From a checkpoint of a small masked image model: encoder num experts 16.
Rows from block 3 of the encoder of a small masked image model, named by matrix and row number. Rows with one number within an expert belong to one neuron, the router's apart. Each number is 500 + 25 x the weight over its row's rms, rounded and kept within 0 to 999. All counts start at 0. Numbers have three digits each.
Before each expert's rows are labels from the 100 images, of 14848, where the router gives the expert most weight on average: "strongest on" is what is common among them. Only what is clearly more common there than usual is listed. The data: regions of photos with short descriptions (Visual Genome). In brackets: how many of the 100, against the usual share in percent.
# router: router (encoder.blocks.3.mlp.router.weight, 16x256), inputs 0-85
# gate: expert gate (encoder.blocks.3.mlp.gate, 16x128x256), inputs 0-85
# up: expert up (encoder.blocks.3.mlp.up, 16x128x256), inputs 0-85
# down: expert down (encoder.blocks.3.mlp.down, 16x256x128, transposed), outputs 0-85

# expert 0
strongest on: text has "grass" (37 vs 1.4); text has "green" (37 vs 4.4)
router.0:463445511496499541513487445486528513543500576488469524527547532495516509519464515491478501492531548503467500506483492506482466503499541452498484481499523491511496499508443534520473490508494511518527509493549514488485501517472525499522530536517508519512517499
gate.0:522527536512534510483510478496501501490441492483484537459508504504501500473488493531530521477455498488476522468499433494527521516501503500496492487549495498483561476506484489547535492524485496503492482484485503532506469493477530476457500525473487487483481491
up.0:499495531533524513479479493463506521497467530449500499521495494551511510515448474529459517496543529497475509471517425518537500520524535523525472487463509496540485477524488499516527490482493517501504500451523494465482495527484507458484487515464491483514527511
down.0:517526456500488491464494475522497489510529531507485509525479501477495496486564511484511495483528493501453523454480512471523488532472495509494511485473533503483484452498521487455507514515545510509513528494491488507513469495483491525516463498550455510547484529
gate.1:506536496534498482541494482498475487448534526462493513485450493535502488507483519518504525503499468480500501506484471524479577517534471491446532469477464457505524476487514508541506531515514488462519471490475483480523519493518500432521503473499493509465496521
up.1:523473485478482494496542537457488528528471509489480465490418455491479493524493500488534493524472480461501487517493467493536527517475486464463475561486476475488491485497497513509509520519530512488523485474498521540506491507492517493493505538513482527493493544
down.1:525510523439509518494495503535485527504482477511507504497505489506501442535445512495517489501518485503483464480515454545433541523525498505501526507486491506525492496560499521526533499528530545523508500502473480476515556517476481488455519511505484430498497474
gate.2:527507511518487482506468536492495509508485500508509463474463513488518500506506462492515498522525458496500497488509469462515570497482514510487486562522487471475517537507531524500524527541540496502521545507499503532524465484489465504484504528532495470508452489
up.2:510507509461473498543512506473551467496533459493509502512485521511470509515493524490505494505477524493554500533515547456481485501477469509487478501496482491499434504505503520474509517506498506518495506544512544491492512477502508522508519507507572503516518478
down.2:536475509466471514514529523487573473519535530515487494503460485513500465476490498474555470512494479499471499498481505455497484496497508511488513484481518476461478503508491516517494486508497471503521489541461507502531514476483506561520503503552490499525489487
gate.3:512484484547536491510532478489532477477490508488505494473522524509496529438516497480525532523502522507487480494507570468481460492499500504494538467526488524472475526494490498525467502508518445482497473516535502506484523494492496488541533454552533465469501495
up.3:530526498462474501462520488536517486527519442537533519502524514485482501519495516482463500455443497498488504484499504525485514517549475453556467526548512522479488520505498463500468478512519504504476461512523473515466496498521536541514499523468513557519555510
down.3:497497518483504527537564522489548463471526492504475493501517494539512475511472511518465522497497491489527506501498480496498504493522501502539548480464482486487509519515522494531492498480466523494512498498504484511495574498506512472517499496527510449407522484
gate.4:557500485478468500488479485457485489466517501509463497519452489493513529491490494465498501519508496509466532491493484496494495485515485466499534516450514510498491551485485515493490462486505543472488459520456531490517494505453562494522480473494509480483484527
up.4:490480511527521514552489555527511517487423505481500472479541486516503521487539484525467492489504477542507487462521476529496501478507526488564472459480505522488488561532498485509506467512507468499461444495499478501518517502486495543473490491480485485481512442
down.4:503493467525527494531526517467485507495489475490515501517510494455519474489510472497514474546500522504558514465489554532515519491481516457510460513537425487497472545491486481502526496492428469539493492522511504489464502503467497493481518504471511508486536488
gate.5:479480522504492535485502588500504503480488493530484454458529499513516517498499471502533498502537496510499496524558484489506533480506510533552544479497524499440540533505495481503533497540510476452521488509496508547489490519490453515496471537500509440495487475
up.5:470484498520500531463492569513510475514467542495521469452527478484522463499505494525467507488532478514543482479504467516482516483520534479526485469488486478486558530493494472474500473503523493468512467502513491533535480544471478536478449502505498501510518451
down.5:501479501493490503473459513464476524491478504491488502490517509519510585536494492503448526498497481504512534531501512532479512479530503498532491499505499532518492523454493525469496501439507528494499493512548552493456486552512493494563492473504478575491497496
gate.6:481514505513468516495498471481489468444500535502473530472521516485499549472497519525534488495464508514503544525492519487472469478474464500467483480440495521567509503485499499485474492456490500490476505486514534491493455493459527496521497495517510510495500511
up.6:468493523503464524486455465466439529498487508476450530494543514487541521509517508513491498491498549486493507492483524530498448475483485475471509532485481540538500528446515497491526490516508516485447484522514544468500502487474513467505529469541474495488498496
down.6:498497482465481499533482518523572489463529514468546484513492503514471480478500491482518483510467502503533477515475493477480468458460481505510467485476528487498496507553492465490453490462508498463508501529485515557488484474503497529505533516511509486528545509

# expert 12
strongest on: text has "white" (36 vs 11.4); text has "sky" (31 vs 1.8)
router.12:439442495507498530526541476507501529554515474524511518493538508486506507532476493503499464474537520497492473516449494511520505513508513449469451519498514472529457518518450538521483504502489518493498525540533496495503528522521506497497515487451486492491531485
gate.0:533504490513485502461468518485482513492532534533468492518460504502492537518522481492496524531475464527512514499484519466487515512520463479476485496487525496516503542515504489465524480512529550452500471521499526528544562516503523545468467544498491452497505464
up.0:486485517490492481526498511507479503541465470442523496510500465525523459481486512501440532499519527490507471500511488533512483503468488515490521536475439501511509460483499519507507522487517476526494503474473480462517488509526498457445508473550522455522461526
down.0:485506523498508500534563476512480451508517510488495493495487491498504523467503517536493464523510486505508504503508465535461493493454525499491484480495510508514503460508489524462495481466424501486513492542539505470514499493524479491513536460514526542508543488
gate.1:517520514450491472553440527521499496530502535524497501485498528527519540495515470484459542480538482533496528485488496506536496512546523477524510490552446514464504497538523542521486465578531509482477510530495498487518551462445488483490541513497507466502481486
up.1:471474524503442510520456500539534503464534509526518488504528520543505510472507528504513465506499519490498538504467488500472470476503528497510499486495498493491486495550480509514504478487495495483493502479497525487468495492436471517516505541502531516508546472
down.1:515463524493541483443500506550513494500480449511564456526521498484495470487501509512494484497481537492539502519504509501511467499509528537472527544563473463495544482461510474481495471498514494508533496492455520496481509459533493490468487523475504518522489475
gate.2:502512464475462484480527476497488484456506555497475537531535517522548570523539507495534483514488497535473493504476501482486505539520489489471501465489511530511499501498531481510503515473474531555481471516474528482476466501472511488556503489535507523486512540
up.2:528480489523475489420463446499486526509528515493508519513536508489499525485515510468473508537532525496490476530518490472485470482500532527478486516441514525509500508500497479476482509503497508532521474481477537490485495502516512519553489539511491543494504465
down.2:468504508508508502521521496500550483482482523460484508486544518514481450537512507502541489483515538504532485480532483512461455544425486519465564425505521538459485495569499511535517495487510484474476497484521527498507483499443495548486511485530497464491500492
gate.3:518514513492520491478557478502473536490490510467497527482497473502480502532515474464495505520477449507533429473497489495486524507547492532473510500534541514460534500489505500536505520516516503499513509496468470485527566483524507520468495455484547484521477499
up.3:525515495491505518520493490516505472491550565503479499509468506501478519534503546537529504497496489490491538490482484538505508497528511484517544470510478490509504445436489498484469481453500566527533459493485519487520495514499529461524528527529528556475525517
down.3:526491498474500473462451456500512476500501493435541502507446507518485462494489492491490494503492497503479496512491540463501488503537519512488506522519475492473487519494515442504485501516526485530520476484534447501493526454452518521500549484507490540495525472
gate.4:474493508503482466551532535525502535515504483485514483493484488578502515528491461477485471476484513507481445481494489504493499494515470491514502562505519520485492525485476499520515513523450493508486477476532518467504500523479489470476487483477515509479479505
up.4:504485512511512559497511487498440554472544465516501481504504514461481491464477482534514492511525494518510494494526526531488474510501484535509531495492496485525523509461476501510518477515472474514526542532532503498485535505525505434474526493489516461495519468
down.4:515497486510501499532537499542500534526530524510488553524470480477473489497493490495490502492499468488517494520504504506496553469465519493517505466504510501472469505533505521494454507516517485476506492522496563535494493460522482543536511530513511462470475504
gate.5:520489529482475471541523477477459520502511502478502480510480474490489511515532481493517473518491512503472533508481493470510446519497499524486525526519465494468520456445502502531532498535471482526503520495500531488508470497463497479478504437509533505520463520
up.5:518515484475526505542509496516521499448519463478519504493466526473509480516495484472478458525492535481466489503470533437486515522464478507476538510516490496483519507509486480544511514498447478518533494496535490498467482529464501471486513483502518534530505524
down.5:503492461454455514486459515490559530527472509502498515493504493501508510535503531501522459485473508495479536511486520487512488462477504502481453494474512518506479506500527539441488498448532523487478484480517474526484507508464506531508481587507490515523492515
gate.6:498495495459497447481494505452501511504535523425502487486507497510493464520503519466454487513465508529512495506515519494490508513459458526514520483473522526509490460506514537549542552532495502546485486483517462458498496538530479498533511493511523488498509521
up.6:465479485515537481497472523472492564507470489473491506484558525548528501518463510498511471497470522499529459484517530542496493519473475517501479516505560537491521538492493506564541493505485492488480501510534451463492533518512462509526484510525531491517500484
down.6:550496488551489487493498474482483500509503475530495507491473508454499421496449534504483543513514485494464504510515510488466547528516503466470509493475458511522521508504498470513529479519501500552482479521499485472511490481523490505522524541498500499556494507

# expert 4
strongest on: text has "white" (35 vs 11.4); text has "snow" (26 vs 1.4); text has "sky" (25 vs 1.8)
router.4:431443487513495550507533473504501538543528540520468537484570533487522529525472517521508515478520542481527514502459481502517463548506540464467488491489488491507470492533462539527480504507490499509504513523514492508480512524463493494518519532507522501492543478
gate.0:477501492549507500480523518532470505491502550429497508489526532491497528479502467494502520494484493495519436526485541527496498509470492510496515503515523514529523506476513473510529493503501491501470479476469469528514468526545465536487550479552485466520475490
up.0:492480518527529491486501491459507482477523482475502497494512509518463452513492533474523531510543520551508489485476433466503483496489552522486494526515534530513523466468523509536517526486492459490503520516496501426480472457525457495546513469491522527475474505
down.0:496520439479504497485492529495550451484541507505508495503462489498465530465561521485503504507495494507517502499497454531479489492494513474480470550478515463517468502522482472486475494508540506477486502500468425532521508511462516500479466511509489470496543499
gate.1:539499542494511516490516486462520462500526482534510477484469481530498504505511452560451480540431484497511509524524506522460505562518482517492488491452512470499507524488463495518517453496467558509543536493523524539516480535518528484489474564451523480495503516
up.1:486532519524510523517499455505541483483509508498512539512514459513482523498520473542469474478434512486489496506489523508431492501484499499493476462449514468511465496530464491507494482469444530533492503499545472510470481537479523498472514516473505492514522528
down.1:480507508483483492467459487457521478494498510469482517499472489492511487475482478498511470508507471498479509495478505485491506502511471498544472470494511502512554495495501482488525515597546519519493481515522458489553475502505513532522541479526522493530511503
gate.2:483510476514510502527472521474497555431560516499516492546503531460506492508478507509490497505476494511504497496462466508477549526538503500499501527460524489523491488545523461534486498480465520519508518489507490484511522489465477486474489501488536498523520487
up.2:532517499493505499500487419512512472477517489507520530511479491499486463517497535491493572526526488512505488480519471480471487500521483545478519480518504466508485451512479520512507509513473469521546497509491530513503477472510513515487502485445529510490498476
down.2:489474499489470510532535525471469544482466484484504499526526502464477508466488526489474507481503499501489472436502556508471514556514499495539521513508468525487496509493469456538456511522525499543483470495494532520496485489486515505520512535512484506542470489
gate.3:532495518502498524501469512491454480477529509514493491508482530474514486524509484485504468515524507528540498496545521506497516499468563525517549469511533495485524517516486471479539477531453510506542476522455519489488507487529492486496498525501479452544505464
up.3:470514497470526517499497456508496505506466501482481544485490438533499534537525557486474487493459480461492471483485491530503472477502506493452494491502491460469484476542486519522546515486506504568513512498501449487494525485461500507503537483484455510468500506
down.3:488518511477546506532507510535554480492538535482505528504493503517438503533519511474552515500501494487523479483490471484485498504478449492495517487537466519525515514524519512502545491510480496527526481561513503567519477478476487509552522529522511475453468469
gate.4:520514495505511509460480499476456533510453519502526505469494475485459523488477467493466522488506494509511480524508500501526494484520497506499510516530473493525535501480466513516484481496498495518497578501522505469513477511510541497483524511496469510485495455
up.4:469495478452492475504512516540526524566470516496503497481530492507529528476483469502487548483473503471502505463492472516473461477514496497515518524557496499485513443503539530546483502500526548482477522467461504445519527496479481516432496501487506530525509526
down.4:525567492484489512536473478520492480496502495528507528494471505484486551454497456506475532497486515495500474501499483461500496474457513510481482524509512500510512438555455489501515502516518540415514512484561498477523476525480512509405501495478487478543545518
gate.5:518530529483526503497495512469521476473474486472512492521488480499490483503455480500501479497473465502480472519495448484471568522508498499504500520435481463497501533526484479490505469474464483481515522468506464529499501474523507502514461544465519495538481534
up.5:489492464490451507487525507521468541515488539523486507501485520503505540511520451510517513487512507481533498491485545496561454480509482477499507528552514537527502485469509506499500501513541512489485478527508518467521530499483516473490515481537497533498521488
down.5:507507519507528535546568524493471518492524483509472491484521473504519484526498582493499513488494486504534521463501458557473516527511511486498506461473482502549485480503463520507505480473456519544474506570486475502473552488522469444545514451483510495479515522
gate.6:522518500488514492521491496522473466462494499487499511550466474540516501538516494481513543488501464503513505488514480470479523500508488480508559493545490452464550470477494499504515496518477493513525494502522528473537514461483531505461495493520532500461483501
up.6:496480504454531463526474499492472481519495507484503493470509516481565489502466485496515558540480505510544519488506518525496484483523476503483499511517475521495517515455489527537513463529458501517483497485450524488494485526472554491453498498518538506476482493
down.6:534534512519479501485460498469497507470506501460513478505448490495488515444483489489527556507502492489520473499485573490523521518510477479522497507469541500534473482453490508476491511516511482493521501466529532537497499490493498473453491496476456498488493490