Rows from block 1 of the decoder of a small masked image model, named by matrix and row number. Rows with one number belong to one neuron. Each number is 500 + 25 x the weight over its row's rms, rounded and kept within 0 to 999. All counts start at 0. Numbers have three digits each. After the name is the row's rms in percent of the matrix's.
Before each neuron's rows are labels from the 100 images, of 14848, where the neuron reaches its largest size: "responds to" is what is common among them. Only what is clearly more common there than usual is listed. The data: regions of photos with short descriptions (Visual Genome).
# gate: MLP gate (decoder.1.mlp.gate.weight, 384x192), inputs 128-191
# fc1: MLP up (decoder.1.mlp.fc1.weight, 384x192), inputs 128-191
# fc2: MLP down (decoder.1.mlp.fc2.weight, 192x384, transposed), outputs 128-191

responds to: text has "man"
gate.124 104:512520480497542466482500456466479487462529552518502504482495511479501485515455518495488454519498503532486460467512509525518512499533478528526494533496491503526514469506497490458510500483480463
fc1.124 102:561478519509468484523499500549461522508496480526521538500524527546520496505497463427525548453487523520485507528495479498492519500522477486523514483478520462545501536508474483481481500503481535
fc2.124 105:498454497485512534507458500499534529511476494514508463497531448451480462515512529475549489477507512501493552521501521503503459502462498518488503472495452517520491462491504493549524490521488503

responds to: text has "clock"
gate.69 091:508505533401565528508507523494512457492455503497501501478474482521524528480497495482510528521544482509516488501505457481495496519481559505534503499490533500494483487514525515451474521502503512
fc1.69 094:517507506523475494502483469496495503500487501426497479471487502527557487464524528505530491487492544522488504472494558489460501483485461531519505486455529493508529512504529543540504515471487482
fc2.69 096:488463515516474498441462514521520516483496475512498497480504540522468507484457499491490540548512528517503543523500486548513528466548505523514531516487539528483504516482502509491521529516477505

responds to: text has "sign"
gate.346 093:503485499481478496544481489494480446520534479517504511546534533521520523543510477492518527481525481513540481544536447524488507522523479540484491487494509492487497534482511489485485454505501501
fc1.346 098:509560517499479522558499510459478522510513496530489506527478516501523503511520468492526475508500480513499508461459511499491514504500497449480495496515464507525507503559463483488474477452501549
fc2.346 104:515514541503493525504475499500447482505495508496519485522520517544498520528518492505514472429531469523512531509495483481499527499522492531494468517500517481491495530486504520505494496473503515

responds to: text has "man"
gate.71 098:471490509509482530490498515544496506499470534493517488456515499480494535499506508509510430456505496528508507529491515522537523515500532488455501531522477536524496450468506491550534459491538473
fc1.71 095:528505491471457489506504509451545504492473481467465492524488496489480488516488511406466502515485511495485481482484530488489507530523496507485483447502469466528519529483541518432489489504517482
fc2.71 098:503489520517507498489496494521484518502510480505476536502519534526506540523504520560463551531487518459496467485515461514500515480515476442491525466542537507488485525452495481552498446490465493

responds to: text has "sign"
gate.120 097:519577515525513480487490489492501497533465512526517510490516518517505502502453530455537479482525453470472480510484545514471512482503466510487522521526501463473493466465561535502511493506480540
fc1.120 096:495495507515474499495467456515490499518513486477529533491486498507549498520503513497543488513485577557468503505486489465476491489483460516469493494497496480482529471521458507478503480467454495
fc2.120 103:457504538473530494538499473532494481532509505521508479489512496485468464499487459527506529520575551486522526520496525488447502487497503498554506463527504459487493484463492503513508473537503509

responds to: text has "wearing"
gate.374 084:459479525486481539463505528490472518509495465387497519514493524485508527481522516492510491447472492487514535512454500482482518493492526490456469500511531507488466516480520524512492507497520495
fc1.374 091:477466527512536562522485497502491467490486467514457474479489529505496511500536514521488460523508467438508450510497492491478510515473556484512487512530519524477449500494541491514495455476488466
fc2.374 091:521489507472488479501480496475482484489457527554494499497485468458486514481517513495522548511531505476500515490534505500474487461497508510554561519531517533528507530483504498493516511448503492

responds to: text has "man"
gate.86 096:469529468511510526476469501483580496534498516471535540544550503492497500544499501486476466454528512516473511462520530489473513533494485509498489508448404481483505519533510505486501470502498476
fc1.86 099:504504507507532567478473490552540446518493493561499558523545493493456482491448455506481518491509464490512510510502474519500505470469495518516511486506513494498488497490516511508501490483511521
fc2.86 098:492508527510498475508481496513470495503459507513439434445438462498534522539526519476511493487480500523535496523510469449508501486517516486486522501448538481525496479497457496524509453525508498

responds to: text has "black"
gate.117 087:509453485520482504502507521528443522479499480511498494534467495477527509471506523518494490514461477470483530509505518503542481500517507512515480510418559542535474556508493497558514512498512486
fc1.117 098:494470498475471559479507524485519491474482514469487497510518506495510507481548478499455518487495497527540507464526437533513516532493537486502500497530519465506438465497542448464498511504493474
fc2.117 100:544448530469499497476510500524490470563487478506498534513503471485491480509535523505477485543502478477467507486497501538512515484543502435526541518481468498481507558500503528461505505473488496

responds to: text has "red"
gate.323 098:500522472480510488491509559489470495500506495496505473477479468505507516512538514495466497560511517468491507480503496471553476520492499505548512498497475543429549484505505547513471519520486496
fc1.323 099:507452513460502476473471492518498507492514473546505532522514541489523498503478495454503467534461489501494480501489533518495560528503498504506491547546527498502468488514523495532509481515498509
fc2.323 100:484548528488492483525507480537510487561505485509482503502524525510530523493521505565482511480541438489541497478473475500476521516494500504489483447487490503479507449522530484532511447534531491

responds to: text has "red"
gate.328 092:485503506535496492503475560505533528533471455541503511509521503474510540494516490506461478500467458504500470517522506475482496449529497516514523507477514435469469505538521499558461496444522528
fc1.328 092:542476488509587487471485481516480534542500501525505501514491501479487481542473498494475444484492507527504505515550492444505494494495538462486492507504485461521477475523560504493500500527525519
fc2.328 101:525511455518492518481490518505553500495503535517494498503469520490515514503460504550493509487468480514484485518505503489512495445499471532487510433495481502491491491529480513570507515543471509

responds to: text has "man"
gate.204 097:513503491512490514483461476483484508491510506499491503513515503498466478512478483502484501476496503508489507486492490499475507498483482503497488498495492492496496494496496481480486498496498499
fc1.204 103:488514509525463507517450481489493473497520514504512506479494531515526521544462484504500482513494482529505514483464524499487485516505485539488492523502496513476513534520520480497455494499487474
fc2.204 079:486476492487536488526527489528500525511491505508478501516511517485498479464495494492499486489500507473477509523504493520509516475517489484489479514490496480515522456500489498492499484510530498

responds to: text has "man"
gate.14 101:503461519506477514462506513480546511513500533418475477504490500472518508504519530513521490510498483540479472476519470535549464507477486530453490478441477469484489472529538504536503473505505473
fc1.14 095:518524496463489511459481480544507442524480507513548547516498518501503507454473497493480475491515509488467461455477485540480481456553491538510472495510494484519538518512449501522493507509472481
fc2.14 095:488473466460459521487529457520550483550518511467543491501497518533517546505543496523522493480456495478523471480488486503481525471505489534513473502446510459476504528483515497506501508536480502

responds to: text has "man"
gate.309 099:442527522478496468502505491477528478497506496487484488476472493470472478461473473515510514490490525521543471518486505514512477536520467521476507536504529511495532448476546512493499496491541494
fc1.309 105:499514516543506498505559519522563489474487475544485509491525499516478494504467460510481478463480512526520483498496533498508499505542493493465521518464544455502509480477523507481503527479523488
fc2.309 108:464513493509511510510515499495536474512426547537518506504539535500503503516436509526523477504492485497474504465483508507481476480525518547525532512508525498516479477464472490448497538462486500

responds to: text has "clock"
gate.220 114:482521520494497487487499526499473500486486506486496491476453502479500502499494513487514512467496560528538545468491509517501504491463518454548525504491496530501518504515512516533502505513488503
fc1.220 101:513493518509506481542524510474496525452483509518477504508477495488483485510473511481515508496526510485473543461507540495486590543510497506460454508465472501529493513460452510512492502454450444
fc2.220 109:501500480511507482448512503505470452485489536519477506506467473498544483513487521549496482506524502487570514488489480512483454505497499467500494455509507515487498523545499488519506476460520494

responds to: text has "man"
gate.100 101:480532440518521494502510495475551456488509486525508536547514502492488489505464496459512451498515495485472528482490540526507490474485491517480509550495487514485487493527531524444522531501520455
fc1.100 103:527492504503489485492509525524483467507532489495514513468427437429406431459463447483467503471490518512491489518484491464497480530486503516499513490487517470518505511507524482481498486517516512
fc2.100 100:501491482498493512518522481512497499475491535474518499527589574593572555543535540528511541519491496491514496449508521496487497482481490506493498499482512508488497465490510501512492483490504505

responds to: text has "sign"
gate.0 094:499488517495484480545462500495483461550512538507469502527515506481497512496521494493518507510523509490526466476497508515504530513482492507477506527496501502467487491525474505517499492453488513
fc1.0 086:468514503529483525530449526464546464515552465476517528514487494489503485566489495515474528511534502492535468501481475559519477484500494499495471479519489489464492511489478506495497519491493493
fc2.0 084:554503496493492536518462513484458488530499502474507508499477497515530464446551500493511444544448511503485485484492492418502466479489489524470491482488482533498497466519493490519508495501517507

responds to: text has "sign"; text has "red"
gate.284 096:498458514490456523494461464482485451533527527496495502486492512524532518525477531529531505479519483481496515513488495513436505540519468536459493452456528486479539533503470521517484482512489484
fc1.284 091:515555502486537492519528514509529542505495492487509485478488491493490479496521487452462490470495510502524473515517503468545516496475514465526469554539478482512493454483536477446484515469528480
fc2.284 095:422425480498487521510546508601445458512520487501488470468496487476501518480499495523512514528493531534536540496498471452514521502525505555510488483546491498531516515515523502515494499519507505

responds to: text has "white"
gate.102 093:500519530481536506518520509499490530513510538473525521492469477480512478495535517525552447513470523502529520474492499463506493499468506461491534521493522509450498501545511502499510490534561487
fc1.102 091:472515492481482479517524493504509509495484486514506515524532523517514538543497491450511496512463479517478511494489512504504508469498491456454513505504530485514488487473500503484497464480489518
fc2.102 092:508512462523523501501554506505535527529488487548512511518494495467443505516465453522488449472517457487515482470491496517499495501500476502481489458505521519508511512481470487492496483522515492

responds to: text has "man"
gate.195 092:511534519457512478501514510464509577480469497419504463508502479488460502497559511480473492464505522470515503525479489510523501496481492472475526518521462461493526469481510544529483462536494492
fc1.195 088:453494544475509502510491476491507562475456456538490492520500468490493539501488535530545473525558503419539486453496478514539524525473469479487495494485497490491518482499476557531509474481557497
fc2.195 089:469432499482534509487514508518490443521477503530467489475507511480540515483488496486524458469542491496452517537515514478511518516475482508508488496492513495526508426516459483513491475498475514

responds to: text has "man"
gate.344 118:514466540472516475462509505521486546496492524465488454476474495466506482488528551480553510501507504505535506490505498495509523545459524490481502509502497455477484476509511533533478450497499488
fc1.344 108:479511480539475521520471517476526494534509497544522532519492515508520503527464483521463476502473491524497490498519514506477472509515500512528504521504503527546475513473493437446513528497535497
fc2.344 096:486516478480495487490493485479432485444527507438483472529458445476524470526537513465512509471486485474525508511492467469536491508481494462458486496518475456491504551513492504551495457518512490

responds to: text has "man"
gate.202 094:476557465488511523497507521475526503545500522462473510502516495474519485490500486519496453483510507524505471489499476505513520468451500508459494484487465477465477466508485509477510495500516503
fc1.202 090:510519467512492544525520502488539462505543506530511520506495501496465481509447499502499472528551473529491477519517520523495490477483480502509468494522494489474476497505492505444488466456502491
fc2.202 089:512487507480508480510503513553482477533485486540500489518505508488470467494525508501501459558484502508524539459503487472491489447463498493485495495519484517530510500456465487514485465442551518

responds to: text has "man"
gate.91 101:524478512510478495499501507479497522491464554505489484522506492486494538478535500532506456457460483490496473494496512517537507491440479531447514483505488526508498530506478492529524496482565528
fc1.91 095:469482476517505480483489520511536522447488543465488496510490508493490447538497472469442496505495532469527505471511441491522471531509516492483475509460490495477476481535491464491484472502542516
fc2.91 095:495517521514523502520522546503547512520496487520481514464527522515457496487462513495478542506481515475521463503489499463521493502465495473517441498538509515483500510492503505489512538476451492

responds to: text has "man"
gate.361 114:498510467562511501527518518521576499536531490516528549528503505485481487535444435464485457468489511517466490489503499520489471490517495513488484497471484481506478484506504461455499510490527472
fc1.361 096:530492515496456463474491493485481563446500507501494446459461515510513511478496494455495528546473502500492464496499508516489521524500489486547475527491502506503511527498492477551440503438432465
fc2.361 090:491499499504498499503481504512550487528512501519500559538466520504528522498466471499487523516473477469502490548516501513490468493495506536500511491539493526505507544520519505510498490510489508

responds to: text has "man"
gate.240 103:527542516529499510493469494464496532504510501493492520519521518515500493526487515461490510483507503509489510501486504495490505519508497493507485505498501499502508503506479496499484507508508505
fc1.240 099:493488500478539477489548488504482552534473509498503497504496475497487493471531524493519502500522502481506484516528478478517504493517528495502512473512509481514511473491503503521531507495533534
fc2.240 095:505502495514488485494503504516501475487498497505518478487492521490486531495483501493495508503494498512499516493497498500483499508491496499490498489493499506504504506505495504508501484491488513

responds to: text has "man"
gate.372 094:490500481515483492477508489501530491494499495484491506511491497485481489490489490476505476491492487489507490515494471485501500484485491533509472462475513498504485480494506483511486480498489501
fc1.372 096:504491497505529491509560497505486557477520497492492492514492489520500494461539532493508483501513513483501472512542491490497520506533530484525505473507509484508498487454480506526519498509506525
fc2.372 082:498489511519511546529471499507516520515513524521550489491513487533471485503501472489488500486500466501507513517499497546502502508510508512513528565499494515471489496528498511467492508491528497